config.toml
encoder_mlp_ratio = 4
encoder_experts_per_token = 2
encoder_width = 256
decoder_activation = "gelu"
decoder_prefix_bidirectional = false
optimizer = "soap"
learning_rate = 0.0014
precondition_frequency = 25
one_sided = true
batch_size = 64
Rows from block 2 of the text decoder of a small encoder-decoder audio transcriber, named by matrix and row number. Rows with one number belong to one neuron. Each number is 128 + 24 x the weight over its row's rms, rounded and kept within 0 to 255. All counts start at 0.
Before each neuron's rows are labels from the 100 texts, of 14976, where the neuron reaches its highest value: "tokens" is the input token at the peak. Only what is clearly more common there than usual is listed. The data: read English sentences (LibriTTS-R).
# fc1: MLP up (decoder.blocks.2.mlp.fc1.weight, 1024x256), inputs 0-85
# fc2: MLP down (decoder.blocks.2.mlp.fc2.weight, 256x1024, transposed), outputs 0-85

tokens: "u"; "e"; "x"
fc1.759 [159 111 116  86 135  71 141 139 130 132 138 127  95 188 113  93 109 159 139 111 122 139  95 121 154 106 103 116 145 154 103 131 111 105 140 111 107 155 105 121 110 146 111 139 103  88 117 107 151 104 164 120 142 104  91  92 120 133 114 174 124 150 110 112 161 131 148 149 105 172 150 163 140 164 121 104 147 132  83 112 145 119 125 169 178 133]
fc2.759 [139 172 169 130 137 123 123  83 124 103 135 153 113 142 135 105 131  95 155 104 138 129 167 131 138 158  89 170  90 119  91 125 155 131  97 124 144 127 120 116 133 106 140 127 195 122 166 136  91 142 138 126 146 126 110 131 123 102 128 126  98 185 135 112 116 103 163 102 136 126 159 162 101 124 140  92 118 131 134 142 146 120 118  76 164 146]

tokens: "i"; "n"
fc1.150 [168  90 117 151 110 161  96 119 146 117 145 131 132 108 176 107 155 141  89 136 154 144 106 106 106  97 146 152 117 141 103 171 102 124 119 119 102 113 124 136 106 153 121 122 108  85 138 107 107 144  94 134 131 126 121 117 159 134 147 111 170 153  88 102 150 140 114 131 112  98  79  73 140 102 114 130 129 129 135 132 132 160 131 150 124 126]
fc2.150 [147 137 136 126 140 106 142 145 191 141 131 156 151  98 145 133 113 141 112  97 156 119 171 115 156 174 187  87 133 104 144 105 102 138 128  93 130  91 102 120 109 112 109 130 136 147 123 159 151 103 181 149 167  78 132 122 160 122 100 109 137  87 126 126 137  82  97 117 118 128 160 124  86  86  83 139 155 124 137 152 147 106 127 171 137 118]

tokens: "l"; "t"
fc1.106 [ 91 151 129 123 129 145 159  99 131 119 117 136 130 126 138 106 133  93  83 111  75 135  83 140 184  72 119 174  52 134 130 181 149 123 125 125 137 138 119 101 115 175  89 139 146 117 133 109 137 144 131  98 129 156 118 117 115  90 138 124 118 111  94  95 113 125 140 131 123 143 115 111 152 136 156 107 133 165 135 129 144 114 138 111 111 125]
fc2.106 [137 168 109 146 125  97 129 130 101 103  89 112 134 111 169 148 138 119 133 120 145 141 173 105 113 154 117 140 129 168 161 144 128 125 111 135 166 127 143  92 129 112 125 116 162 112  93 133  81 121 162 122 128 111 125 112 182 158 138 136 152 131 116 142 127 137 132 113 139 108 110 134 131  98 132 178 149 109 150 161 118 143  98 126 136  90]

tokens: "l"
fc1.39 [139 124 106 149 144 157 105 102 133 148 131 115 105  96 160 152  96  96 102 137 107 132 106 125  97 116 106 182 104 145 136 161  72 129 140 116 167 108 108 111 139 108 152 137 164 147 135 137 110 160 114 156 102 164  89 105 146 101 104 130 161 126 151 152 102 136 130 101 105 135 144 130 119 123 114  89 161 185 103 122 118 120 171 136 139  93]
fc2.39 [171  90 147 122 136 113 117 118 128 111 111 110 130 142 161 129 137 184 121 146 135 109 106  86 134 129 154 105 178 143 142 103 171 167 106 185 131 138 123 162 140 128 141 130 123 111 128 117 176 116 108 151 140  71 160 129 123 144 119  96  98 142 122 123 102 139 105 134 128 120 114 155 145  81 130 119 108 165 174 146 130 153 144 110 166 155]

tokens: "t"; "c"; "a"; "<end>"
fc1.33 [119  88 141 158 114 115 127 159 105 136 150 109 139 135 104 130 141 165 157 118 129  85 114 141 129 122 120 104 103 133 149 183 115  67 101 111 137 156 197 130 138  94 131 130 162 140 176 143 138 133 144 154  96 130 131 115 111 143 123 115 176 141 126 121 166 159 135 146 139  84  78  87 161 117 125 122 133  91 153 116 108 153 102 104 135 122]
fc2.33 [121 123 125  74 184 122 142 143 156 142 161 126 124 143 141 152  91 123 118 136  95 134  97 163 138  93 148 127 128 107 124 108 145 140 113  77 107  71 113 111 125 119 103 119 137 167 118 153 120 111 147 111 162  94 112 147 107 136 143 152 137 130 100 130 120 119 146 104 145  96 136 168 128 134 135 127 163 153 190 119 167 129 165 149 117 143]

tokens: "g"
fc1.196 [135  88 127 101 161  78 119  89 118  96 159 110  95 106 118 166 112 111 120  73 126 127 157 147 111 148 118 125 115 135  92 124 154 142 152 122 148 171 131  71 161 155  94  87 132 138 111  89 115 120 136 133 134 112 112 129  72  89 142  92 125 155 153 138 122 139 115  97 129  81 122 172  82 115 144 113 161 128 101 133 103 133  98 152 129 125]
fc2.196 [122 106 150  89  92  96 111 125 111 133 131  73 159 120 118 135 114 173 101  97  82 142 142 145 151 104 115 108 154 156 145 133 155 113 118  86 123  96 138 131 136 116 145 150  89 127 162 155 118 132 181 111  96 112 144 156  86 146 156 142  95 111  85 120  94 159 130 129 163 132 110  97 144 164 136  80 130 147 112 122 134 122 127 123 149 106]

tokens: "t"; "n"
fc1.539 [ 83  97 134 115 120 110 177 125 112 145 143 109 120 114 102 123 141 134 122 130 144 118  99 189 175 101 142 122 124 153 159 114  93 144  72 118 123 161 128 115 161 174 133 111 125 155 143 117 109 148 112 143 133 103 123 106 134 120 111 164 125 131 135  95  87 122 132 143 149  78 113 107 106 113 105 150 132 137 124 127 114 112 133 131 151  98]
fc2.539 [143 137 130  81 106 137 127  91 121 126 146 126 121 134 122 139 107 118 137 119 126 102 174 122 142 145 129 151 139  90 129 139 113 147  92 136 138  89 133 166 128  88 120 165 106 137  81 157 128 109 106  85 137  74 153 143 122 102 144 101 138 161 115 110 158 161 141 131 118 163 122 134 121 132 136 138 158 142  71 127 184 103 130 142 147 120]

tokens: "o"; "s"
fc1.183 [107  97  88 156 142 164 183  88 157 135 137 146 151 109 160 125 124 106 107 121 156 118 107 148  91 152 119 121 100 146 112 105 103 111 113 164 122 131 143 116 157 136 139 125 144  91 158 150  87  94 155 109 150  98 101 108 139  91 136 137 103 138 102 114 133 136 162 159 136 143 135 140 129 149  95 113 120 115 147 140 130 121 114 132 114 135]
fc2.183 [140 157 131 145 106 159 119 132  70 134 144 123 133 117 137 151  97 188 155 146 154  75 115 109 127 149 164 136 159 130 145 135 122 114 105 113 149 118 122  91  85 117 122 136 112 143 129 153 110 166  89 145 141 130 138 147 100 152  94 142 135 100 116 160 149 129 126  93  76 141 110 110 153 132 120 119 151 156  97 128 131 150 136 172 110 102]

tokens: "g"; "e"
fc1.145 [ 91  80 109 144 104 120 122 104 117 127 165  74 136 126 121 170 146  91 115 118 142 107 115 110 173  93 119 124 130 107 100 110 144 111 105 116 165 136 111 171 122  35 112 133 131 138 155  98 129 146 104 128 125 119 146 102 145 115 121 139 128 160 108 131  77 113  87 111 131 124  75 152 155 138  89 165 127 114 120 167 128 115 164 123  93 109]
fc2.145 [ 89  99 125  87 123 129 126 122 134 153 128  96  98 150  84 100 155 135 146  92  87 106 145  98 103 110 114  74 161 136 137 115 138 134 120 137 114 147 112 160 185 124 137  79 153 119 125 135 143 132 148 118 111 137  95 138 141 139 136  91 129 109 155 141 103 135 134 112 152 153  93 148 156 126 118 120 114 123 105 121 130 115 148 179 133 165]

tokens: "o"; "t"; "l"; "r"
fc1.672 [121 133 136 130 124  77 134 137 122 153 126  87 123 124 163 174 121 125  73 114 140 114 146 120 127 162 164 139 153 132 125 117 104 142 121 164 133 102 120 119 134 135  86 179 124 101 135 147  98 112 109 140 134 107 130 114 135 100 104 151 178 114 158 111  89 143 112 148 151 127 123 140 112 111 106 161 136 139 129 100 138 137 120 134 162 109]
fc2.672 [117 105 108 131 147 152 141 127 121 130  96 123 133 129 111 125 119 139 158  82 116 121 103 115 136 170 137 150 149 110 123 109 119 131 162 125 161  77 111  94 140 101  91  82  92 113 118 148 107 147  96 162 132 123 106 114 111 139 157 145 107 109  93 125 132 119 163 158 118 119 112 121 166 148 136  92 132 173 105 105 131 117  86 163 139 125]

tokens: "<end>"; "e"; "o"
fc1.623 [133  83 106 134 123 122 135  92 169 119 124 124 126 110 189 143 132 117  73 180 144 124 115 113 120 139  64 128 153 132 119  66 149 121 110 100  97 120 101  94 115 127 111 103 152 145 124 147 119 151 153 128 105 120 143 132 173  97 113 158 101 121 139 147  44  81 110 138  98 131 145 121 136 115 112 151 119 141 116 158 128 144 124 149 121 126]
fc2.623 [101 142 121 137 109 107 138 147 109 134 114 129 132 161 117 138  89 162 102 158 144 172 131 129 119 119 112 155 160 135 123 153 144 118 115 146 155 111 154 177 128 111 141 157  96  99 140 141 137  74 123 114  97 172 132  89 102 157 165 103 156 101 101 122 108 132 147 161 128  82 120 157 199 131 104 145 146 142 114 100 154 119 108 152 145 115]

tokens: "n"; "h"; "o"
fc1.332 [123 144 146 173 139 115 100 119  74 104 122 114 151 132  99 118 153 124 105 156 125 127 111 115 156 146 149 124 103 171 133 133 132  96 108  86 136 175 130 134  91 118 138 124 144  96 122 121 149 107 142 137 112  85 115 157 128 141  94 149  89 143  78 136 140 121 147 111 150 184 166 113  96 158 139 116 133 136 103 140 152  93 121 142 106 150]
fc2.332 [132 146 168  93  90 120 127 150 129 114 138 152 117 118 113 116 130 108 143 125 140 193  92 114 128  94 115 132 119  84 146 144 107 146 139 183 111 110  84 144 155 141 124 111 121 165 108 122 138  98 142  70 148 120  84  95 164 145 149 119 162 107 145 122  91 103 112 191  92 128 115 149 165 132 148 130 159 131 162 147 169 146 142  92 161 133]

tokens: "o"
fc1.371 [109 141 118 123 107 104 122 130 116 113 109  98 117 149 113 120 117 101 128 173 139 119 127 173 142 148 156 103 109 141 138  98 125 131 105 163  84 140 141 116 142 100 128  78 163 133 148 132 126  97 100 149 127 104 118  62 150 132  89 163 103 140 119  92  92 122 148 143  93 154 160 162 111 147 157 108 170 167 135 154 148 126 137 116 165 129]
fc2.371 [126 112 156 162  98 147 148 167 113 122 115 147 137 125 164 121  94 149 121  98 111 134 118 104 111 136  94 175 143 112 135 160 135  88 164 143 162 121 143 137 128  98 141 113 103 151  96 108 130 114  73  91 145 153 104 165 137  86  97  80 126 117 126 146 170 128 155 122 143 140 128  75 137 127 104 145 118 139 141 152 101 164 101 172  96 130]

tokens: "n"; "m"; "g"; "y"
fc1.486 [124  95  97 150 141 117 144 125 104 111 185 112 149 117  84 117 165 110 142 118 107  84 120 105 154 168 135  93 146 138 102 119 155 133 165 127 146  93 132 165 175 124 132  95 166 143 136 160 133  91 173 130 110 115  89 126  93 119  96 145 160 106 119 109 150  93 120  90 109 159 155 154 124 125  80  97 157 118 132 152 126 113 117 136 119 132]
fc2.486 [ 96 135 157  99 139 134 109 110 121 137 129 134 109 116 119 133 117 120 126 148 155  94 141 126 147 140  77 119 130 137 119 107 103 139 179 121 107 130 100 124 136 150 114 165 145 129  95  97  92  85  98  87 134 140 169 108 102 178 127 103 101 148 136 157 109 151 101 147 149 138 137  71 143 111 128 102 116 133 133  93 114  86 112 154 127  99]

tokens: "g"; "c"
fc1.645 [ 80 119 119 168 110 149 117 117  74 167 109 108 121 140 135 132  94 131 174 180 168 153 122 124 149 120 148 102 190 119 126 171 133  85 111 106  90 136  75  89 111 142 143 124 108  80 143 149 136 145 163 146 132 125 112 115 116  96 149 123 136 120 143 139 128 108 109 139 110 129 151  85 144 151 148 177 100 135 141  95 123 148 153 135  99 113]
fc2.645 [127 149 126 117 156 179  97 106 114  99 161 148 113 128 122 144  57 122 109 131  98 112 106 127  79 143 132 156 117 143 129 133  97 123 147 132 152 120  90 116 105 121 164  86 120 125  96 120 182 130 137 127  89 163 140 103 157 161 112 120 109 146 101 141 108 157 109  95 111 119 124 154 108 141  96  97 130 179 133 108 107 135 121 143  98 111]

tokens: "g"; "<end>"; "u"; "d"
fc1.565 [129 112 113 129 131 167 132 165 151 171 112 120 120 156  92 145 138 131 113 113 163 134 150  94 127 127 142  79 118 138 106 150 157 122 102 146 119 170  84 121 147  87 101 132 164 112 111 115  98 115 145 165 121 117 101 159 184  75 112 118 136 141 124 120 134 115  91 132 113 110 140 171 143 140 102 115 108 112 117 143 120 131 113 126 132 144]
fc2.565 [133 149 117 148 106 103  96 105 105 103 189 112 146 153 104 132 127 178 150 132 125 143 115 110 131 140 135 141 131 141 119 129 137 147 131 121 166 105 150 167 135 125 109  78 144 110 153 107 119  97 130 129 191 148 118  99 143 163 114 143 123 127 131 141 155 136 118 131 138 152 138  89 119  85 119 137 112 118 119 126 168 127 135 126 142 124]

tokens: "<end>"; "i"; "a"; "u"
fc1.497 [151 137 109 145 158 108 142 168 137 117  81 151 121 120 152 159 144 143 132 145 145 110  98 139 180 107 131  92 108 133 140 156 125 109 104 160 136 106 124 128 159 115  64 141 149 164  93  89 112 128 134 119 182 136 149 101 129 123 109 146 109 133 142 119 145 144  90 147 117 128 122  99  80 145 117 133 127 114 139 120 175 150  65  70  73 172]
fc2.497 [145 168 175 134 125 147 150 120 131 151 133 117 135 133 142 146 137 153 102 124  95 151 162 135 100  92 118 134 112 127  93 101  99 135 126 118 100 111 136 106 120 122 132  99 136 170 152 132 114 136 123 165 159 131  57  86 106  98 148  80 167 155 142 147 141 105 131 114 137 113 109 161 140 109 125 161 145 120 109  84 108 120 139  92 135 129]

tokens: "i"; "a"
fc1.316 [153 151 109 151  77 124  87 134 141 129 160 112 149 140 130 123 149 105 125 131 102 126 142 125 139 106 110 150 163 105 161  73 154 120 124 107 147 119 131 149 141 156 157 121 114 111 109 102 118 194 129 143 151 109 162 149 138 162 130 132 167  80 150 141  93 156 135 118 107 136  95 142 141 143 169 145 140  91 128 147 146 139 156 159 105 201]
fc2.316 [132 181 111 137 145  90 162 111 139 118 118 103 128 147 121 189 127 147 124  88 150  99  53 130 101 148 128 126 108 103 163 124 125 113 137 145 142 159 156 127 111  74 140  63  89 141 136 126 120 127 119 102  99 125 168 149 137 116 137 103 111 134 129  73 178  94 158 143 163 163 162 166 149 128 162 142 123 104 135 138 124  89 126 152 135 163]

tokens: "t"; "r"; "h"
fc1.203 [141  88 134 125 131 142 150 156 141 108 147 148 110 101 141 109 127 155 111 106 148 151 138 129 138 132 131 167 114 135 139 115 134 143 123 119 132 150 124 102 131 120 117 134 136  95 109 144 114 130 140 169 146 160 170 163 167 149 148 146  90 137 163 144 154 136 153 137 136 156 127 116 137  57 119 102 102 149 106 150 118 109 101 157 134 181]
fc2.203 [135 126 109 131 145  80 138 121 144 136 127 110 130 178 133 127 127 118 115 100 142 130 146 170 117 101 105  86 155 156 107 163 124 138 144 110 130 150 120 153 137 133  75 144 131 160 122 167  88 116 108 103 112 103  88  90  98 112 152  66 130 116  99 122 110 128 130 141  87  96 147 128 102 157 144 168 136 109 171 136 135  92 162 127 154 122]

tokens: "s"
fc1.385 [147 111 116 152 143 137 167 103 108  99 108 114 114 167 103 151 136 166 133 149 140  93 138 129 144 139 101 142 140 126 100 125 130  99 168 157 121 111 130  62 111 176 125 166 120 125 114 107  96 115 142 158 146 143 121 160 119 119 157 148 152 120 117 136 143  98 122 150  68 156 133 156 125 104  86 158 128 118 150 137 117 190 111 137  94 115]
fc2.385 [ 89 131 152 143 147 128 100 125 118 145 163 123 172 142  79 101 167 122 155 109 127 138 158 196 103 139 137 126 153 150 134 125 133 137 160 118 153 127  91 142 118 134 144 127 146 147 148 139 150 165 128  89 168  72 134  97 162 101 124  90 133  97 131 158 128 128 157 138 141 142 110 135 145 106 118 146  92 127 109 149  86 165 152 164 105 133]

tokens: "i"
fc1.237 [120 134 116 105 160 179 132 106  93 166 105 154 113 153  90 164 138 122 106 112 142 165  97 156 126 119 118  85 148 123 125  94 135 112 107 158 186 110 119 175 131 131  76 124 125  92 106 122 163 105 128 139 152  76 118 111 136 124 113 136 146  79 149 145 149 118  93  84 115 141 122 139 123 126 120 136 134 119 160 106 163 124 126 116 117 121]
fc2.237 [128 157 144 130  92  87 111 121 135 130 187 121 132 113 158 126 108 116 146 132  92 128 114  78 140 175 139 104 146  98  95 127  69 106 172  98 126 125 153  70 125 104 134 134 134 165 111 120 121 120 128 123 116 118 159 124  94 148 175 114  94 148 132 123  97 129 101 162 131 136 132 150 138 126  99 125 136 133  86 104 103 114 162 137 159 128]

tokens: "t"; "s"; "f"
fc1.512 [140 131 126 121 130 122 139 167 120 129 147 147 151 148 135 156 111 108 116 114 108 107 133 146 150 142 123 149 101 186 127 149 101 161 130 139 137 161 157 117 146 149 124 106 155  86 116 115  81 114 167 134 124 122 159 149 145 136  88  99  69  98 118 119 159  96 191  86  85 136 142 148  79  96  99 160 157 154 115 167 132 134 113 130 118 116]
fc2.512 [175 153 118 123 101 131 145 134 108 156  94 234 114 110 159 114 156 177 124 131 157 148 114  91  95  76 141 132 103 128 121  99 115  94 142 151 130 161  83 144 145 153 130 164  88 129  85  99 137 118  98 111 130  75 127  99 169 125 132 167 166 111 133 183 118 157 108 132 141 140  97 119 145 138 176 137 187 132 137 121 129 145 134 144  95 139]

tokens: "<end>"; "h"; "x"; "'"
fc1.301 [144 122 149 108 130 114 129 114 139 132 133 138 131 158 124  37 163 100 137  77 156 114 123 132 152 138 124 117  98 157 104 115 112 139 155 162  92  89 118 106 172 121 104 114 104 103 139 136 131  81  93 120 151 128  91 124 143 122 141 103 123 133 119 107 146 121 138 133  90 126 135 150 126 114 154  96 125 115 151 127 184 119 138 134 151  99]
fc2.301 [119 125  78 130 165 114 144 168 113 159 134 147 134 119 114 119 151 110 184 162 166 126 119 101 123 120 142 137 170 150  96 125  99  96 110 127 160 134 105 143 117 148 124 141 174  89 142 124 129 160 158  67 109 126 130 118 125 153 142 147 111 129 112 173 139 124 137 171 143  94 111 147 133 176  72 110 130 134 122 122 152  89 116 122 106 124]

tokens: "l"; "p"; "v"; "<end>"
fc1.238 [111 108 171 109  91 131 118  99 156 137 123 144 107 158 128 136 109 168 129 124 116 115 165 131 143 133 188 135  82 133 120 115  76 142 130 140 120 123  71 161 124 132  93 126 148 119 136 144 119 118 136 141 127 146 118 106 130 115 114 149 130 102  95 129 146 126 133 177 143 146 100  88 122 151 100 121 127 113 147 132  81 142 110  83 116 130]
fc2.238 [128 140 114 155 150 111 110 113 146 118 137 152 166 112 118 147 174 101 148 144  89 104  85 131 143 158 148 123 143  92 137 111 131 129 130 142 108  80 134 191 149 139 143 134  97 139 122  98 151 120  96 136 125 123 138 140 148 117 136 160 117 120 103  98  96 164 116  94 134 104 172 114 152  77 163 136 131 197 125 126 135 135 115 114  96 136]

tokens: "o"
fc1.268 [146 138 118 112 132  85 132 127 141 102 164 138  93 103 169 142 126 119 145 125 155 126 128 106 115 114 117 131 113 140 131 115 127 111  61 148 101 104 108 106 135 124 127 112 123 116 137 130 116 143 107 167  92 119  82  86 157 136 170 130  99 119 141  92 120  84 153  73 127 116 106 107 149 145 121 150 176 124 131 101 122 125 112 137 120 123]
fc2.268 [135  97 146 144 151 143 154 166 130 121 129 101 173 109  82 123 175 136 116 109 190 119 137 134 118 126 141 158 139 130  95 112 126 141 123 140 138 133 139 144 106 119 144 125 176 124  96 117 131  99  71 154 125 129 130 114 108 122 123 105 134  69  84 130 126 164 116 109 157 113 130 145  99 135 143 116 131 125 146 168 107 134 110 107 119 144]

tokens: "t"; "<end>"; "d"; "l"
fc1.370 [112 103 151 106 145  95 125 121 132 144 124 107 134 129 119 117 154 135 135  87 113 125 103 133  92 118  80 126 135 105 104 154 124  96 137 131 139 114 114 140 136  94 140 122 139 105 140 107 158 148  93 158  87 146 162 115 110 135 129  80 140 126 154 169 105 128  97 136 147 114 166 109 148 139 118 107 174  82 122 146  99 138  79 148 150 112]
fc2.370 [133 117 136 141 147 165 125 143 111 124 136 121 116 166  76 110 122 133 129 146 108 108 105 116 140  98 134  78 137 132 137 142 168 146 135 111 141 126 165  78 131 170  84 149 110 129 127 117 108 131 118 141 140  88 102 136 128 128 120 135 105 155 113 129 199 158 100  94  90 122 121  98 133 120 135 122 104 155 162 131 146 140 150 134 139 129]

tokens: "<end>"; "o"; "a"
fc1.14 [141 146 150 114  96 126 127  78 127 126 148 116 133 115 157 149 108 167 110 127 110 125 101 124 134  80 109 119 106 149 123  92 163 149 122 154 103 133 164 166 142 134  70 161 103 124 165  99 141  79 123 153 145 100 179 147 141 131 125 123 108 134 167 162 142  86 103 112 116 112  81 152  98 105 146 135 115 126 155 127 122 153 142 127 137 128]
fc2.14 [131 108 126 127 138 123 123 122 101 136 135 136 134  90 122 119 165  79  90 162 140 151 117 141 115  92 140  80 142 119  96 175 150 120 166 135 142 118 105 160 129 150 213 133 150 106 140 144 102 111 122 153 113  84  99 149 121 130 127 123 145 116 119 123 142 148 125  78  83 124 155  73  97 152 134 121 129 111  95 148 132 125  90 143 145 117]

tokens: "i"; "s"
fc1.660 [145 109  82 168 134 121 131 119 108 105 115 137 142  79 138 121 123  94  91 126 145 101 127 145 119 105 132 178 129 165 165 124 134 117 125 137 138 107 102  71 117 146 147  92 139 115 125 144 132 113 157 138 137 122  96  95  80  97 149 157 122 120 141 144 132 101 143 129 118 127  84 103  96 127 131 109 140 158 111  99 163 155 190 129 146 157]
fc2.660 [128 178 136 124 118 123 140 149 122 170 142 131  92 128 144 135 139  78 111 108 150 108 125 119 152 132 151 153 137 116 143 124 122 120 124 199 145  93 157 133 121 125 104 168  95 122 127  98 160  97 150  81 133 137 141 135 119 133 130 144  98 122 136 156 158 141  78 114 150 123 118  87 173 139 138 130 108  88 129 129 143  86 146 162  89 132]

tokens: "o"; "c"
fc1.573 [ 98 129 121  89 121 145 168 154 155 136 161 123  81 128  96 127 120 130 184 112 121 127  98 123 114 140  97 164  70 126 114 179 167 168 107 154 113 137 115 121 124  94 116 132 150 102 118  86 125 133 113 132 164 122 107  97 125 111 134 130 153 124 149 158 185 131 124 120 123 134 127 110  72 157 120 146 144 143 133 111 160 128 139 128 136 140]
fc2.573 [101  53 152 148 101 162  91  75  93 150 157 166 162 113 155 137 147 163 116 174 155 134 124 131 152 169 121 174 125 130 194 125 142 134  96 136 127 193 105 118 179 166 144 155 173 140 153 142 133 127 122 111 105 114 140 159 154 172 133 117 137  86 135 143  97  82 153 118 118 129  82 117 165 144 134 135 137 146 135  72 119 142  71 160 113 123]

tokens: "s"; "o"
fc1.567 [115 102 118 101 118  92 137 125 143 164 160 156 110 152  91 126 149 110 118 136 127  72 105 154  90 126 135 149 161 118 131 114  93 106 131 182 185 126  63 140 167  88 156 157 130 161 156 126  98 108 101  97 152 142 104 125  75 125 124 160 120 130 133 115 105 140 126 113 136 147 134 110 105 114 131 162 135 142 161 130 132 110 150 116 147 115]
fc2.567 [115 142 139 152  88 140 128  85 147  95 102 184 142 115 116 113  86  84  99  97 153  90 118 111 125 122 150  98 151 149 145 122 146 150 119 137 131 111 177 146 145 114 138 124 113 135 144 138 124 118 147 144 131 140 134 152 139 139 143 140 157 129 155 136 118 165 129 141 160 119 118 145 137 120 149 102  79 123 153 171 133  86 138 131 145  95]

tokens: "t"; "y"
fc1.178 [129 107 110  82 194 122 149  91  94 199 129 145 125  90 155 115 133 115 144 136 135 102 124  79 107 152 150 141 125 152  97 109 156 126 114 102 118 129 123 161 149 134  96 120 105 150 120 168 154 128 138 117 132  88 135 150 137 141 119 135 111 121  81 140 134 118  79  99 106 118 156 132 100 129 135 145 114 106  81 120 160 114 120 114 121 146]
fc2.178 [108 108 132 149 125 104  95 146 157 157 122 161 145 121 111 102  97 153 172 117 125 111 133 140 148  89 107 119 114  88 120 154 119 101 145 150 148 132 124 126 131 106 150 126 152  89 149 143 141 126 180 139 168 143 141 135 126 112 165 129 118 133 140 161 107 158 106  99 136 122 129 156 113 138  89 130 107 101 152 130 135 175 124 164 140 131]

tokens: "s"
fc1.494 [130 126 126 162 117 143 113 129 115 170 155 137 143 130 165 108 123 147 154 152 120  75 105 136  51 154 124 138 129 137 141 124 128 119 132 168 116  98 141  88 161 171 121 141 165 169 144 127 107 132 124 163 175 121  58 139  89  91 146 131 106 133 107 141  89 147 102 144 134 144 145  92 129 145 126 132 125 139 156 105 145 138 170 105 159 156]
fc2.494 [127 112 107 124 150 129 147 153 140 100  74 139 107 131 121 120 109 116 110 112 144 107  79 113 135 146 139 143 103 117 119 183 118 139 138 112 141 148 136 149 102 127 128  96 126 137 107 100 135 108 114 135  85 101 159 133 124 125 124 148 106 124 133 155 186 129 159 103 141 140 191 143 153  75 134 103  79 132 113 135 158 168 102 137 115 116]

tokens: "i"; "'"
fc1.725 [ 97 106 106 103 133 138 152 112 130  90  86 133 148 152 149 159 106 138 107 154 123 127 133 132 139 111 108 129 121 111  96 128  87 148 141 130 141 121 134  97 140 123  88  99 124 120 148 100 166 168  98 134  95 110 119 155 123 109 110 110 120 133  95 126 121 131 140 138  98 126 175 108 163 163 120 138 102 129 107 122 112 138 117 146 131 165]
fc2.725 [117 141 129 148 128 135 143 143 145 159 116 103 145 132 163 136 183 163 111 124 119 150  92  89 123 155  96 100 129 114 148 133 116 113 195 111  89 117  78 144 141 128 131 164 117 147 146 166 113 137 157 112 171 123 181 153 152 165  99 129  65 130 134 114 127 136 119 114 113 102  77 118 124 144 133 131 146 120 105 170 115 123 107 139 101 129]

tokens: "u"; "n"; "x"; "<end>"
fc1.287 [143 113 123 144 132 132 138 145 116  94 142  98 127 136 113 134 134  95 148 110  99 101 149 112 171 106 154 123 104 152 123 110 143 111 107 166 142 144 132 141 110 127  91 126 102 103 127 153 150  86  51 131 149 107 103 105 159 116 106 122 114 128 135 131 118  89 132  75 141  86 163 134 113 146 135 155 131 135 125 109 141 118 105 116 113 133]
fc2.287 [113 126 141 119 150 167 155 168  92 129 136 153 146 109 177 140 119 119 109  97 126 158  98 109  78 142 124 141  67 114 128 109 110 178 120 115 111 123 103 140 136  81 154 149 127 174 139 102 100 114 130 154  90 170 113 134 123 131 129 153 109 127 148 122 132 111 158 123 162 108 110 180 134 140 149  82 110 100 146 108 114 130 119 120 133 100]

tokens: "s"
fc1.171 [ 97 177  92 120 143 117 163 150 137 133 117 141 119 122 170 155 132 127 128 118  98 166 182 107 131  66 116 142 144 134 117  95 140 110 147 141 129 137 163 100 130 158 148 128 114 110 137 139 100 121 112  82 176 120 123 121 122 131 177 137 139 151 114 120 104 126 105 122 112 140 180 130  82 123 125 151 127 125 106 181 172 127 153 127 121 134]
fc2.171 [128 109 111 157 117 128 139 122 154 126 121 116 153 165 111  75 119  83  91 150  94 178 154 158 162 142 115 130 135 140 157 174 148 133 135 145 130 140  99 139 178  84 146 112 117 145 108 118  95 159 126  94  83 136 157 110 118 150  96  90 106 152 128 128 101 152 158  95 136 143 139 145 136 178 110 154 138 132 179 114  70 126 124 133 155 141]

tokens: "s"; "o"; "d"
fc1.648 [163 137 135 101 111 119 129  94 136 146 143 135 109 135 104 115 144 131 167 113 128 172 138 119 124 127  85  88 104 130 142 168 135 126 123 100 139  93 111 101 168 114 135  86 126 168  97 135 127 122  94 120 141 159 120 112  98 125 130 153  90 129 168 126  84 103  96 137  87 127 131 133 163 113 139  91 113  91 157  95  70 123 108 133 107 167]
fc2.648 [138 149  87 142 122 119  85 107 104 118 128 134 109 140 122 137 121 131  61 125 115 119 114 118 116 101 182 137 148 158 104 151 118 138 123 116 150 112 156 121 111 121 125 129 140 118 120 103 154 149 134 170 113 112 155 103 143 150 159  79 151 150 124 165 155  96 125 153  97 150 130 138 159 130 125 165 123 134 104 103 140 116 153 132 146  98]